A small image inpainting model, trained from scratch.
Training: 12700 steps, batches of 256.
Rows from block 4, named by matrix and row number. Rows with one number belong to one channel. Each number is 128 + 32 x the weight over its row's rms, rounded and kept within 0 to 255. All counts start at 0. After the name is the row's rms in percent of the matrix's.
# convs0: first 3x3 conv (model.mid.1.convs.0.weight, 256x256x3x3), inputs 12-15, a 3x3 kernel for each
# convs1: second 3x3 conv (model.mid.1.convs.1.weight, 256x256x3x3, transposed), outputs 12-15, a 3x3 kernel for each
convs0.78 102 [163 135  87 122 102 107 123 150 147  93 144 140 143 101 160 112 121 109 112 120  82 126  97 119  93 168  91 126  92  91 114 140 102 101 171 130]
convs0.79 093 [175 139 128 147 193 180 147  87 125 147 169 129 103  62 119  98 136 126 157 141 120  92  92 132  70 136 139 150 137 150 208 115  87 140 107 138]
convs0.80 103 [110 105 103  78 125 102 119 121 120 156 143  77 102  84 118 142  88  94 144 109 109 160 106 162 164 188 194 111 144  96  33 107 177  79 128 133]
convs0.81 101 [147 102 146 172  79 111 143 127 105 159 111 111 147  98  89  87 122 103 109  89 179 155 142 160 127  95 107 159 148 130 130 117  98 115 143 106]
convs0.82 100 [123 156 128 106 189 176 131 125 170 145 164 191 179 113 113  87 132 108 165  99 102 199  94 103 165 148  90 132 118 175 132 145 138 161 107 121]
convs0.83 101 [109 135 111 128 149 108 148 146 138 150 194 128 145 211  85 102 136  86 136 113 225 157 107 178 145 137 102 123 120 116 139 114 140 194  84 133]
convs0.84 095 [118 135 125 162 122 141 162 112 132 133 136 177  98  70  99 135 139 120  99  70  76 129  87 120 138 111 135 126  84 115 132 105  95 130 145 137]
convs0.85 092 [ 88  90 145 136 199 117 175 165 131 199  99 161 128 161 113 103  82 117 121 133  93 167 146 110 177  71 101 107 135 121 164  97 135 166 147 142]
convs0.86 097 [163 122 146 134  88 127 123  97 149 123 120 177 112  93 156 160 108 128 125 111 138 114  58 128 107 116 125 116  91 207  50 130  70  81 154 102]
convs0.87 102 [159 157 100 103 150 144 133  81  70 135 108 157 151 101 108 126  38 134 144 152  81  76 142 111  78 165 159 166 106  74 151  95 129 172 129 121]
convs0.88 101 [172 147 129 139 146 108 120 112 115 161 162 119 111 113  87 158 145 153 151 144 119 149 125 168  96  83  99 114 126 133  60 141  99  82  84 100]
convs0.89 096 [104 170 127  89  67  95 128 123 177 109 154 133 136 108 103 177 154 142 186 113 122 102 164  97 108  97 124 107  47 161  75 137 122  70  89  83]
convs0.90 100 [ 79 107 130 107 112 147 116 133  95 139 123 137  85 109 116 138  98 101 156 142 164 117 144  83 102 162 124 110 104 133 152  96 103 111 127 126]
convs0.91 106 [179 165  90 132 123 105 125  89 118 154 111 123 117 133 195 121 139 112 114  83 116 136 141 160 124 107 124 154 180  93 119 156 156 133 150 185]
convs0.92 104 [ 82 109  97 106  94 129 112 158  81 153  60 139 132  38 135 135 157  96 122 110 188 129 124 149 120 113 118 181 131 126 135 108 190  57 118 105]
convs0.93 098 [151 140  92 130 140 109  87  86  81  99  96 134 136  87 135 104 104 102 180 147  99  95 133 166 123 144 127 143 159 149 112 119 181 127 172 104]
convs0.94 101 [146 173 133 146  95 118 140 135 124 129 138 148 113 172 129 149 130 109 160 132 157 207 181 118 167 151  82 125 155 170 141 126 101 161 166 139]
convs0.95 098 [106 126 129 138  61 121  76 136  98 132 142 117 139 104 140 133 109 153 140 156  93 135 153 103 142 144 142 152 171 166 162 206 202 140 119 163]
convs0.96 110 [132  92 192 167 197 177 134 126 138 138 109 168 138 134  61 147 113 154 142 188 179 149 120  66 104 143 134 148 122 178 138 124 124 146 160 134]
convs0.97 092 [158 204 151 105 145  93 156 153 120 161 141 163 114 127 109 167  92 166  99 169 161  59 200 194 126  69 101 127 135 155 121 101  88  64 167 127]
convs0.98 092 [ 93 107 135 143  97 142 124 148 136 133 129 133 162 117 153 106 101 132  96 135 161 136 143 114 121 106 170  92 127 156  88 117 146 170 116 120]
convs0.99 103 [121 139  42  63 104 185 238  90 141 135 100 104 125  80 141 131 145 182 120  81 142 162 189 149 186 142  71 158  84  93 166 132 111 151 149 147]
convs0.100 090 [203 148 125 155 133 107 171  79 108 121 114  93 126 184 112 153 197 182  60  63 135 159 128 175 148 137 179 151 137 145 106 138 143  84 121 108]
convs0.101 095 [172 160 152 159 161 121 126 167 208  92 163 115 180 152 131 102 103  84 142 152 152  96  39  96 136 100  80  51 171 127 134 143 142 136 129  66]
convs0.102 092 [154  81 149 172 141 117  87 116 175  92 132 127 152 168 133  98 128 106 167 111  77 165  97  87 141 148 121 176 106  92 159 111 118 159 157 149]
convs0.103 107 [102 137 140 129 119 183 180 188 114  51 152 102 117 172 148 151 105 123 115  92 114 145  26 133 129 172 124 155 187  87 161 134 163  89  79 120]
convs0.104 097 [116 117  47  71 142  99 155 124 183  81 149 148 112 111 165 135 100 150 135  54  92  46  72 146  88 126 151 102 134 142 117 108 110  86  79 148]
convs0.105 105 [145 117 115 153 137 140 139 161 145 119  62 195 164 157 110 143 110 105 127 137 144  89 111  92 141  96 145 102 168 127  89 112 172 222 176 126]
convs0.106 091 [136 122 175 121 176 124 182 152  75 106 179 105 144 179 168  68  86 100 112 105  77 154 157 116 159 154 143 122 128 129 164 146 120  90 129 141]
convs0.107 094 [115 104  74 135 125 100 169 158 149  94 104 102 122 112 160 133  91 127 140 148 160 106  89 166  69 120  76 133 121 141 134 160 194  80 132 146]
convs0.108 094 [152 117 165 115  88 107 122 175 153  60  99 127 128 148  90 114 122 125 101 138  98 121  95 125  97  88 118 154 167 211  96 140 148 139 115  86]
convs0.109 108 [ 85 207 129 135 121  57 116 119 151 125 163 121 142 105 146 143 166 120 159 121 109 154 141 194 105 101 114 141 168 129 174 147 110  88 161 205]
convs0.110 101 [120 146 168 178 105 114 151 125  92 155 104 114  55  95 121 132 125 115 112 174 100  80 157 149  68 111 111 169 125  59 123 129  68 143 185 166]
convs0.111 102 [114 137 159 139 174 143 175 134 104 121 119 177 146  62  82 118 128 107 139 125 129 114 124 102  90 138 140 151 124 143 115 147  26 203 174 113]
convs0.112 100 [145 149  97  89 102 156 139 176 104 100 134 110 134  96 126 126 160  83 120 133  97 132 144 100  79 108 160 124 119 171 151  97 111  86 122  90]
convs0.113 105 [169 145 101  63 128 135 151 174 104  91 131 109 122 157  90 142  43  97 115 172 145 123 113  97  91 159 154 168  84  96 137  81 119 134 176  91]
convs0.114 095 [114 101 150 164  82  86 128  91 146 150 127 128 179 137 130 174  98 141 147  53 123 107  78 135  89  80 163 133 120 140 127  96 105 157 102 174]
convs0.115 094 [138 153 133 120  58  98 103 130 123 124 114 109 124 107 104 109  93 222 129  64 157 192 140 152 104 109 119 140 162 181 136 104  91 167 181  73]
convs0.116 095 [135 131 113 123 135 114 139 144 105 105 160 119 142 117 111 127 135 100 115 104 128 120  96  94 132 125 136 173 161 146 110  97  73 161  72 154]
convs0.117 092 [106  91  90 118 119 143  70 131 138 131 109 157  87 150 118 136 106  94  81 119 116  71 134 110 114 147 122 138 133 128 122 109 131 147 186 124]
convs0.118 104 [120 135 118  88 149 190 101 142 166  83  91 170 142  89 107 109 110 149 125 121 149 139 144 172 120 133 138 101 128 100  91 121 136 153  67 105]
convs0.119 106 [155  94  79 102 116 103 184  52 150 136 210 144  83 191 151 139  62  85 151  99 109  74 141  90 123 132 137  63 124 147  51 128 114 180  93 120]
convs0.120 107 [131 128 124 165 123 130 132  98  86 159 111 125 150 121 102 123 123 121 110 144 168 139 162 215  95 150 128  97 135 122  96 104 116 146 135 160]
convs0.121 097 [107 111 135 132 161 101 130 124 135 120 122  71 119 126 138 155 166 161 159 120 127 153 160  87  99 182 122 114 198 117 150 121 149  89  97 119]
convs0.122 102 [ 80 142 201  87 116 131 115 164  83 172 135 137 149 103 159 149 110  98 126  52 141 148 192  75 123 144 133 158 183 145 129 167 119 174 117 101]
convs0.123 103 [ 77 109 175 169 206 124  55  91  92 132 134 150 115 118  79  93 102 114 151 136 109 160 190 147 144 167 127 155 114 123 151 118 165 152  75 186]
convs0.124 102 [113 149 105 114 107  65 158 130 194 127 151 142 150 130 228  96 124  70 127  98 127 135 112 165  98 146 122  92 174  88  34 130 137 117 197 135]
convs0.125 092 [105 129  81 149 114  39 115 117 160 111 119 120 163 130  87 129 163 141 168 147  87 121 173 123 142 115 155  98 124  85 142 205 175 108 158 122]
convs0.126 106 [134 122 165 121 128 125 107  43  69 125 170  96  99 119 146 129 113 163  92 116 187 113 158 108  81  62 115 137 100 146  99  76 168 130  96 200]
convs0.127 105 [172 148 152 138 120  97 202 123 126  99  95 110 203 140 104 112 156 100 118 165 152  97  64 117 126 161 105 104  99 141 114  74 182  73 150 139]
convs0.128 101 [132  58  71 127 125 111 127 172  55 108 168 142 117  72 116 147 171 173  86 145 184  74 143  94  68 146 122 166 142 159 144 176 117  86  51 103]
convs0.129 098 [137 118 108 119 131 110 139 174 193 149 182 164 141 152 117 116 122 140 142  79 140 148 136 111 109 133 146 120  91  78 132 138 172 138 149 150]
convs0.130 100 [ 95 115 188 137 124  90  83 114  98 131  85 109  55 126 168 105  99  77 144 152 142 170 181 148 140 115 113 123  74 168 147 195 147 107  98 110]
convs0.131 106 [126 145  69 105 147 104 118 132 154  81  98  96  69  93 134  96 140 186 101 114 179 125 148 120 206  83 146  89  90  57 188 155 138 125  56 132]
convs0.132 096 [ 99 123 103  78 129 104 158 105 100 152 121 137 116 157 104 149 160 160  99 143  72 117 179 156  95 168 150 131 129 129 145 179 113 156 102 134]
convs0.133 100 [190 161 126 155 118 125 135  69 113 121 169 144 136 148 160 129 113 125 206 131 103 118 161 132 102  86 138 115 172 175 152 100 172  71  80 118]
convs0.134 101 [166  88 157 141 176 138  72 126  77  97 124  81 119 124  59  76  68 109 129 103 157 113 145  64 119 118 170 155 134 116 112  78 146 118 173 123]
convs0.135 098 [123  66 122  96  88 124  99  88 148 106 170  93 147 141 134 102 171 137 160  98  79 133 157 101 178 140  67 140 113 148 109 118 160 123 159 152]
convs0.136 101 [165 115 206 153 149 125 123 102  84 124 115  96 115 147  30 150 128  88 155 158 157 167 153 194 134 128 114 176 155 177 111 150 140 135 109 143]
convs0.137 092 [120 145 111  82 113 147  81 114 128 122 138  57  94 122 136 149 106  97 144 116 113  94 131 148  96 124  77 156 104  82  89 116 115 103 155 113]
convs0.138 104 [ 94 121 107  89  93 162 151 186 136 119 116  86 112  75 118 111 133  88 168 159  91 116  93  94 104 106 162 182 189 169  97  54  59 165 133  92]
convs0.139 100 [154 136 154 137  89  76  86 133  91 133 148 141 139  60  75 176 110  93 127 125 132  92 121 190 178 127  61 121 150 165 158  78 100 141 133 138]
convs0.140 100 [136 101  89 153  89 176  85 157 122 135 133 141  85 117 124 209 176 109 136 180 151 133 175  70 152 148 208  99 135 194 126 109 202 115 164  95]
convs0.141 099 [152 150 172  98 123 131 124  70 104 132 123 156 146 117 102 111 119 140  91 101 101  66 178 143  88  95 135 120  90 149  95 104 161  96 115 146]
convs0.142 099 [132 142 147  80 149 163 132 176 139 154 107 150 132 106 208 115 110 113 145 154  96 152 141 129 151 100 203 172 128  97 160 203 124 139 165 138]
convs0.143 098 [100  81 115  71  85 134 143 148 189 179 111 116 132 131 127 141 138 115 130 135 131 143  59 167 123 147 148 135 118  88 119  62  66 117 118 126]
convs0.144 100 [125 102 120  81  95 115 119  73 133 126 151  98 102  96 191 152  72 157 151 149 156 157 174 146 128 150 160 124  68 142 119 152 141 135 105 151]
convs0.145 102 [139 207 173  84 115 106 149 101 127 147 122 170 152 118  95 151 151 140  99 118 148  91 111 188  85  71 120  99 132 117 119 170 154 173 186 171]
convs0.146 106 [170 159 136  91 130 112  67  89 111 113 106 168 184 140 103 157 113 105 127  89 153 108 167 154  59 130 100 113 100 171 165  97 135 162 104 113]
convs0.147 093 [ 80 139 148 121  48 143 140 175 173 118  81  76 152 124  91  94 158  92 177 164 132 128 125 162 153  83 148 146 107 112 135  80 104 120 106 158]
convs0.148 104 [159 150  83 191 162 146 144 137 154 146  71 174 130  89 166 116 200 156 128 136  83 110  76 155 123 117 167 124  57  54 107 108  82 110 133 179]
convs0.149 100 [ 63  90 109 162 132 113 121 132 130 148 147 116 165 134  83 139 102 126 129 137 121 136 106 177 120 144 107  95 129 134 104 120 182 153  61 141]
convs0.150 102 [157 108 131  71 157 102  88 106 149 125 158 122 120 107 162 144 109 129 119  87 108 142 219 154  91 191 136 128  79 113 118 151 105 164 147 117]
convs0.151 097 [125 108 122 151 139 119  91 116 164 160 160 123 124 162 197  94 112  95 107 137 115  48 116 169 124 112  80 108 165 161 141 168 152 142 156 199]
convs0.152 099 [135  96 110 121 110  86 137 114 146 150 141 120 131 118 152 104 110 128 105  69  59 168 112  89  88  80 133 133  96  80 127 120 131 148 103  84]
convs0.153 094 [101 112 102 158  67 125 119 129  66 172  90  71  85  53  92 185 236 153 158 127 148 153 177 150 183 215 133 179 121  99 179 169 129  95 153 117]
convs0.154 105 [180 106 100 139 110 152 137 189 174 152 148 109  81   0 153 126 215 139  67 105 119 164 164 134 154 154 135 169 114 131 130 157 193 187 165  85]
convs0.155 100 [132 116 155 166 121 162 162 137 172  80 117 116 157 104 139  93 105 130 125 109 134 108 161 116 128  79  94  61 136 171 125 139 187 151 204 152]
convs0.156 093 [135 104 148 125 120 170  99 103 115 162 132 100 109 124  92 131  72 102 114 124  68  36  26  77 102  58  65  93 104 129 148 111 156 162 112 118]
convs0.157 109 [117  88 125 136 153 135 115 169 180 158  73 150  81 119 133 141  99 216 117 126 128 159 100 120  85 155 184 108 118 164 155 127 161 122 143 130]
convs0.158 096 [135  99 105  47 107  91 162 100  90 127 100  89 129 135 153 188 133  92 136 155 116 194 151 161 146 155  84 159 135 103 114 119 190  99 103 185]
convs0.159 100 [ 99 128 126  95  84 107 157 117 128 154 128  80 123 110 101  64 105 108  63 130 102 113 113 181 144 175 137 105 124 174  96  87 117 114 208 179]
convs0.160 106 [126 122  68 140  88 128 187 166  97 135 118 191 125 107 113 136 109 176 158 142 151  99 124 103  97 140 115  96  88 103 157 128  35  95  68  87]
convs0.161 089 [124 169 130 111  96 209 128 175 140 150 144 158  80 143  94 115 138 129 143 100 111 173 132  83 116 184  67 141 138 138 122  90 138  95 130 137]
convs0.162 098 [128 123 122  97  93 115 106 156 139 134 114 160 150 136 122 124 119 141 137 164 128  64 120  95  75 135  94 158 115  96  94  69  67 138 161 115]
convs0.163 104 [141  94 140 149 126 161 159 160 184 135 147 149 108  77 128 126 147 149  70 113 123 148  99 158 138 160  53 143 115  99 139 123 131 193 185 122]
convs0.164 098 [129 161 182 149 179 129 169 101 117 113  49 112 173 101  71 121 134 129 129 102  48 105 126  70 135 108  90 113 164  54 135  71 117 131  83 125]
convs0.165 102 [174 149  96 163 126 140 143 124 128 149 202 107 143 110 122 110 110 139 100  97 106 143  57  59 142 158 134 165 167  93 134 139 106 176 207 173]
convs1.78 086 [ 67 144 139 153 148 144 103 156 161 155 144  84  83 153 177  92 124 112 168 207  85 120 124 149 129 130  87 108  79 100 134 111  77 203 123 114]
convs1.79 094 [146 140 147 141 116 134 202 183 144  98  77 143 175 128  34 141 146 132 118 115  83 131 196  92  71 160  98 106 168 102 140 122  47 117 139 125]
convs1.80 093 [125 143 123 117  92 187 189 182 123 163 127  81 111 149 101  78 185 167 113 120 181  89 120 171 107  72 186 161  72 115  71 110 105 102  78  82]
convs1.81 088 [133 147 106 150 148  66  98 187 136 138 125 154 124 157 131  95  96 129 171 183 168 118 135 138 134 195 146 136  82 116 116  71 140 157  84 126]
convs1.82 095 [161 126 133 151 144 166 112 135 119 160  69 105  69  75  83 155 161 166 131 100 104 125 137 114 165 175 112 162 142  94 133  47 128 108 150 166]
convs1.83 112 [101 110 196 149 156  99 150 157 115 164 152 127 162 122  82 103 127 130  88 128 131 101  91 128  51 140 212  83  94 130 108 112 123 122 162  91]
convs1.84 083 [178 145 139 170 149  58 124 188  72 111  70  76  99 115  83 125 108 116 144 117 136 118 106 146  85 131 106 122 158  75 131 103 125 132 100 139]
convs1.85 103 [139  97 181 134 157 141  95 173  84 166 174 108 143 133 113 116 108  88 122 110 195 115 105 126 132 115 118  87 137  66 158 136 121 120 106 116]
convs1.86 100 [125 127 152 166 134 122 143 181 167 130 123 137  96  92 136  87 153 115 132 209 110 113 190  97 133 122 121 172 159  97 149 156 139 171 118  95]
convs1.87 084 [170 134 133 123 148 152 153 126 112 158 114 105  85  84 124 155 140  91 138 127 114 175 147 118 173 170 112 182 179 119 121 132 129 143 100 100]
convs1.88 093 [192 120 158 106 151  97 149 105 128 128 110  96 180 117  74  79 161 126  89 132 125 141 164 111 154 129  74 118 187 176 160 104 116 114 123 127]
convs1.89 080 [163 112  86 142 142 119 139 137 172  77 135  86 132 157 123 104 139 129 130 175 119 151 151  85 164 189 109 110 147 112  97 142 122 133 134 105]
convs1.90 084 [130 204 118 136  88  91  83 157 129 102 113 162  90 201 101 148 142 133 156 136 129  48 103 126 131  89 167 131 113 159 150 114 169 159 150 149]
convs1.91 102 [112 110  83 104 118 180 182 146 124 124 169 112  89 140 145 100 128 125 155 178 103 155 115 124 146 153  79 123  91 103 135 166 145 147 149 185]
convs1.92 104 [183 151 172 181 147 194 182 179 170  95  55  85  83 104  87 149 172 197 118  68 139 166 126 130 110 126 146 143 181  78 172 151 127 102  88 119]
convs1.93 103 [147 130  96  60 183 162 180  98 175  96 139 142 120 127 100 165 209  98 102 132 143 121 194 172  90 158 137 136 231 145 162  73 125 128 121 137]
convs1.94 101 [136 185 120 154 122 165 135 182 123 120 153 150  75 104 119  43 106 109 151 114  69 104 137 130 176 140  89 113 194 106 105 125 111 174  95  75]
convs1.95 103 [143 145 131 146  72 101 151 134 142 180  66 116 116  81 169 154 155 153 135 108 129 152 132 121 118  83 151 129 139 121 123 125 137 143 123 145]
convs1.96 110 [143 105 136  76 128 139 126 104 119  93 169 114 175 191 102 101 171  62 173 172 124 178  95 131 161 158 158 102 109  85  88 130 144 138 117 134]
convs1.97 105 [132  28 125 163  97 184 135 156 187 106 135 105 137  82 117  91  91 102 175 159  89 140 130 101 152 110  46 187 132 167 175 119 114 112 117 120]
convs1.98 089 [163  93 129 154 134 118 168 165  84 112 130 106  63 138 142  95  91 132 104 177 100 177 152  87 127 169  84 123 139 128 129 173 129  82  87 148]
convs1.99 106 [128 174 111 164 141 169 157  87 122 135 109 154  84 114 112  89 125 150 134 128 143 171 152 142 145 139 117  64 142 174 138  99 169 139 110 140]
convs1.100 102 [123 123 131 167 178  93 141 107 101  69  86 106  95  82 144 172 120  80 114 141  59 127 116 156 125 115  75 103 122 137 183 163 138 201 144 154]
convs1.101 097 [140 130 158 118  99 109 117  76  65 115 129 132  99 150 143 150  61 157 162 154 197 116 102 142  93 122 178 127  81 186 147  82 129 164 107 132]
convs1.102 090 [ 96 124 105 154 150 115  77 165  95 127 111 104  76 168 140 109  93  97 108 154 170  82 121 184 101 134 137  99 112 126 195 162 177 170 110  89]
convs1.103 114 [133 173 122  90 172 188 125  91 109  84  96 107 145 107  76 115 134 186 126  58 144 134 117 142 128 167 138 102 137 100 119 175 142 147 110 136]
convs1.104 087 [144 172 148 161  94 158 145 119 144 122 183  49 132  68 137 144 130  95 148 165  87 138 164  68 164 128 105 135  93 140  80 108  91 143 131 115]
convs1.105 112 [105 162 127 143 145 162 123 164 129  77 158  92 105 100  92 101 124 123 106 183 169 139 144 146 107 173 137  98  82 190 124 128  81  99 161  83]
convs1.106 104 [ 83 115 140 115 174 207 132 108  74  84  91  68 113 155 131 105 113 117 113 117 165 107 139 129 132 140 128 148 174 184  58 111 176 100 124 161]
convs1.107 094 [120 160 109 124 116 150 122 117 176 133 136 141  55  80 121 116  87 112 139 178 118 113 168 142 127 176 114  88 149  85  62 137 113 167  84  81]
convs1.108 090 [154 178 138  94 140 107 147 149 153 129 136 136 120 119 152 137  67 113 147 173 152 124 180 153 182 158 113 119 166 140 129  95 112 201 148  82]
convs1.109 101 [148 167 118  88 173 121 115 150 128 102 102  79 174 137 149 115 121  67  85  62 129 126  98 127 145 132  72 148 124 105 135 104 116 139 126 109]
convs1.110 092 [180 116 126 177  97 113  82 113  68 150 121 121 116 116  89 122 162 111 106 152 108 163 117 112 117 172 124 139 137  82  95 142 142 149 159 176]
convs1.111 110 [124 160 137  55 151 163  71 105 157 128 174 240 120 135 138  81  91  92 159  99 124  87  14 103 134 178 193 113  55 161  91  85 132 122  92  88]
convs1.112 088 [174 152  92  80 215 119 129 151 132  74  89 118 141 151 116 152 120 171 128 110 143  66 212 196 101 120 131 152 133 122 132 106 156 146  82  81]
convs1.113 101 [128 118 120 126 157 120  71 113  95 161 159 156 143 154  96 153 155 172 150 173  87 160 124 113 116 132  99  99 152 102 151 133 117 109 111 134]
convs1.114 101 [135 147 142 164 127 151 109 143  80 149  61 140 148  77 126 160 131 154 104 102 152 129 109 107 104 145 153 143  89  87 136 149 109 142 105 188]
convs1.115 080 [107 191 114  95 162 139 162  90  91  94 121  85  78  90 131 124  93  95 145 170 129 113 149  81 106 136 128 114 145 164 106 160 164 153 118 143]
convs1.116 086 [135 163 115 128  58 118 151  93 138 148 127 115 130 192 155 147 133 154 105 152 136 178 141  90 167 169  90 157 181 129 127 119 156 128 124 149]
convs1.117 084 [ 77 141 176 137 100 130 128 204 167 130 150  79 128  96 106 119 169 134 129 124 164 155 155 125  98 157 115 128 168 111 172 117 103 108 115 139]
convs1.118 115 [150 129 169 160 132 121 155 132 130 127 165  89 102 103 108  98 123 153 103 124 139 102 111  99 135  96 103 107  93 102 117 162 172 114  59 125]
convs1.119 112 [130  80 155 185 168 119 150 191 114 132 100  84 110 182 164 146 130 144 131 131 139 126  98 164 147 113 201 137 115 109 151 118 120 110 176 154]
convs1.120 104 [162 145 182  92 120 131 114 128 163 118  97  80  91 123 142  65  92 119 182 160  93 105 120 114 145 133 175 126  35 139 110 119 100 114 130 150]
convs1.121 100 [ 98 157  88 117 106 118  88 189  91 171  70 127 124 144 151 108 121 181 136 128 110 137 200 109 139 164 130 147 152 108 163 140 167 127 131 109]
convs1.122 110 [110 133 122 166 133 194  57  94  98 133 174  86 168 159  95 149 133 107 144 125 149 108 138  89 155 127 115  87 108 106 124 129 161 109 126 126]
convs1.123 107 [150 122 165 155 126 111  99 197 145 142 106  97  89 168 157 120 141 190  74  76 109 107  83 111 162  89 116 139 150 113 123  94 141  81 149 181]
convs1.124 111 [165 124 109 140 137 116 125  89  91 152 144  63 106 108 166 124 126 148  96  97 114 118 133 102 107 138 165  94 154 132 135  93 149 107  92 206]
convs1.125 120 [133 152 104 165 168  78 129 150  77 133 135 110 153 166 140  49 173 126 124  68  51 129  93 136 105  84  86  94  61 110 148 133  94 153 168 152]
convs1.126 105 [127 100 145 151 138 198 148 109 137  99 105  85 134 124  85 195 172  47 118 120 106 151 204  86 127  92 137 141 164 141  96 128 156 128 154 134]
convs1.127 098 [116 144  96 141 114 121 125  79 144 154 119 144 154 161 185 128 143  85  89 107 168  75 122 102  83  95  95 172 119 117 159 113 138 176 109 116]
convs1.128 105 [126  97 195 121 118 108 116 168 126  90  86 111 136  72 132 133 148  63 123  46 103 143 113 141 117 121 170  89 131 158  97 150 146 159 154 143]
convs1.129 107 [142 153  96 155  85 119 105 111 107 101  97  37  91 192 146 161 156 120 139 179 157  88 153 148 113  73 124  75 191 150 158 105 177 128  71 182]
convs1.130 099 [125 147 126 112  81 160 124 124 108 137 142 115 107 164 121 126 145 197 134 189 165 120 179 189  98  95 146  91 154  98  85 158 121  89 183 125]
convs1.131 082 [114 134 195 124 121 128  90  92  81 131  90  92  73 132 151 177 127 177 169 189 166 163 183 151 155 103 135 124 160 102  88  90 114  82 111  98]
convs1.132 102 [127 137 102 185 170 143 121  83 154 143 107 121  99 136 158 109 138 121 129 120 134 138  80 135 136 145 114 167 138  84 128 185 167 110  72 114]
convs1.133 099 [129 118  99 166 115 107 127 123 145 129 131 116 157  93 208 120 106  74 118 162 114 121 203 121 156 107 147 103 120 152 120 133 104 145 144 193]
convs1.134 087 [130  98 174 166 186 137  84 115 109 122  83 101 159 128 199 146 140 143 116 163 130 154 126  80 114 163 105 125 109  68  93  96  65  85 133 103]
convs1.135 107 [ 81 154 166 158 167 107 106 119 136  99  84  92  94 189 134 109 164  74 126  95 110 136 122 127 105 129 168 203  65 151 104  98 124 160  77 169]
convs1.136 085 [189 144 147 158 131 138 178  96 139  97 105 121 150  88  83 175 101 146 151 191 159 159 179  82 109 128 127 114  89 119  73  99 142 108 125 117]
convs1.137 090 [118 127 110 183 100 137 137  96 178 111  87 126 130 167 181 100 105  60 113 139 175 114 117 150 111  98 150 225 138 164 181 141 151 142  94 105]
convs1.138 103 [170 154  92  48  64  89  95 118 158 120 149  81 132 138 150 136 109  82 147 120 125 157 151 105 167 119 172  91  80  42 121 121 119  88 106  96]
convs1.139 093 [ 88 120 177 124 200 158 105  92  65 145  80 156 132 135 118 119  89 120 141 179 124  97 134 106 113 149 144 117  99 179 102 117 122 128  99 128]
convs1.140 095 [172 157 128 184 160 186 188 127 139  80  97  63  91 104  74 106 173 177 123 165 135 148 150  91 113 144  85 141 118  65 121 148 155 106 150  99]
convs1.141 094 [ 97 113 136 153 135 175  87 158 178 136 153 132  83 178 136  71 100 104 149 115 129 103 102 146 114 127 120 126 107 128 168 113 126 105 134 122]
convs1.142 104 [143 120 138 154 112 135 122 204 154 120  59  87 122 179 127 106 178 112 111  83  86 141 135 172 159 144 155 108 171 136  97 165 149 118 135 186]
convs1.143 089 [132 132 107 107 144 127 120 147 156 131 120  77 142  81 146 105  93  77 150 131 132  86  84 131 148  53  99 120 108 119 160 121 158 114 125 159]
convs1.144 114 [146 176 134 119  82 160  46 132 104 144 144 106 189 100  94 110 183  89 116 114  60  67 123 117 151  84 107 125 146  92 140  97 107 149 116 146]
convs1.145 098 [113 142 136 130  97 155 121  49 152 137 115  93  81  61  93 128 102 150  95 125 119 122 137 137 163 170 192 103 134 171  67 163 176 168 120 147]
convs1.146 104 [158 129 150 167 180  97 147 128 124  71  85  98 116  83 128 141 121 149 208 161 115 124 158  85 120 173 125 112 123  90 109 174 199 135 165 149]
convs1.147 091 [149 116 126 167 169 108 124 143 185 132 143 158 131  80  80 132 114 153 125  75 119 104 100  88 115 160 169 167 129 105 157 179 134 162 120  90]
convs1.148 110 [104 140 164  90 112  93  98 123 113  94 138 177  94 129 125  74 123 164 100 159 102 138 163 128 127 180 141 111 127  93 114 201 153 129  98 126]
convs1.149 088 [156  88 116  97 137 166  94 122 117 131 160  93 120  95 122 104  89 101 175 139 165 115  98  80 146 119  84 140 160 109 108 112 103 143  42  40]
convs1.150 109 [127 171  80 135 144 243 135 161  90 162 124 172 124 100 133  73 128 122  91 113 138 109 121 154 137 149 116  77 140 151 132 150 135 120  95  95]
convs1.151 104 [ 71 131 150 146  68 154 164 141 120 104 104  94 115 160 147 161 109  94 127 141 118 110 148 170 180 158 113 112 124 107 135 173 107  55 112 144]
convs1.152 098 [155 102 109 197 155 117 205 184 135 149  80  43 131 142 194 104 188 157  92 125 129 107 151 138 172 135  65 134 177 100 137 121 113  68 130 156]
convs1.153 083 [172 137 108 134 125 133 125 176 141  93  92 106  74 132 166 135  97 126 166 121 119 180 153  97 134 149 112 100 122 100 110 134 103 155  92 106]
convs1.154 112 [ 88 111 102 136 138 184 114 131  85 174 114 124 163 160 129 121 139 157 114  88 133 147 147 110 124 113 114  64 162 125 136 144 138 139 126 136]
convs1.155 111 [117 115 133  88  65 123 120 130 157  67 124 140 118 136 115  58 169 101 164 116 154 151 142 101 137 153  81 175 161 130 124 134 200  96 135 141]
convs1.156 079 [ 75 154  93 104  97  78 152 105 162 112  85 139 118 149 178 145 116 132 184 171  88 146 172  84 139 149 100 151 182  79 126 145 131 161 166 125]
convs1.157 113 [103 107 143 111 129 139 154 112 172 125 184 121 125 205  46 128  80 159  95 100  96 119 113 181 152 132 122 104 151 227  82 110 123 151 151  73]
convs1.158 102 [194 119 140 120 173 151 157 124 124  78 178  93 132  72 107 177 122 127 106 139 122 151 222 100 166 141  99 125 127 112 113 129 136 148 162  76]
convs1.159 114 [125 143 117 104 151 161 161 119  96 168 145  88  86 130 136 126 150 182 148 128  74 124 132 162 100  67 109  63  90 148 145 143 111 120  81 143]
convs1.160 096 [ 50 102 129 126  99  83 114 137 162 136 148 124 111 129 160 104 174 161 113 172 126 139 161  87 155  90 117 127 138 148 202 142 173 102 105  79]
convs1.161 106 [142 116 130 104 132 176 131  97 129 137  88 108 103 120 148 120 167 180 139 118 111 115 142 151  98  96 143 158 143 128 150 163 130 159 117 109]
convs1.162 106 [114 140 203 122 141  65 172 144 138  77  61  95  95 172 144  84  86 169 140 111 179 166  99 137 126 135 172 115 107 125 121  65 127 127 105 171]
convs1.163 101 [108 124 120  70  78 162  84 148 136 157 136 111 107 132 116 130 100 163 160 117  74 126 118 146 156 155 119 114 169 204 125 132 146 118 106 112]
convs1.164 088 [154 136 134 176 148 100 112 108 129  85 100 100 142 122 153 116 142 121 112 204 140 139 138 123 151 112  79 139 121 119 123  66 150 144 100 117]
convs1.165 107 [121 143 141 132 124  90 114 114 138 111 186  74  92 114 122 148 143 113 172 155  94 174 158 162 135 192  87 103 126 105 202  92 105 108  82  82]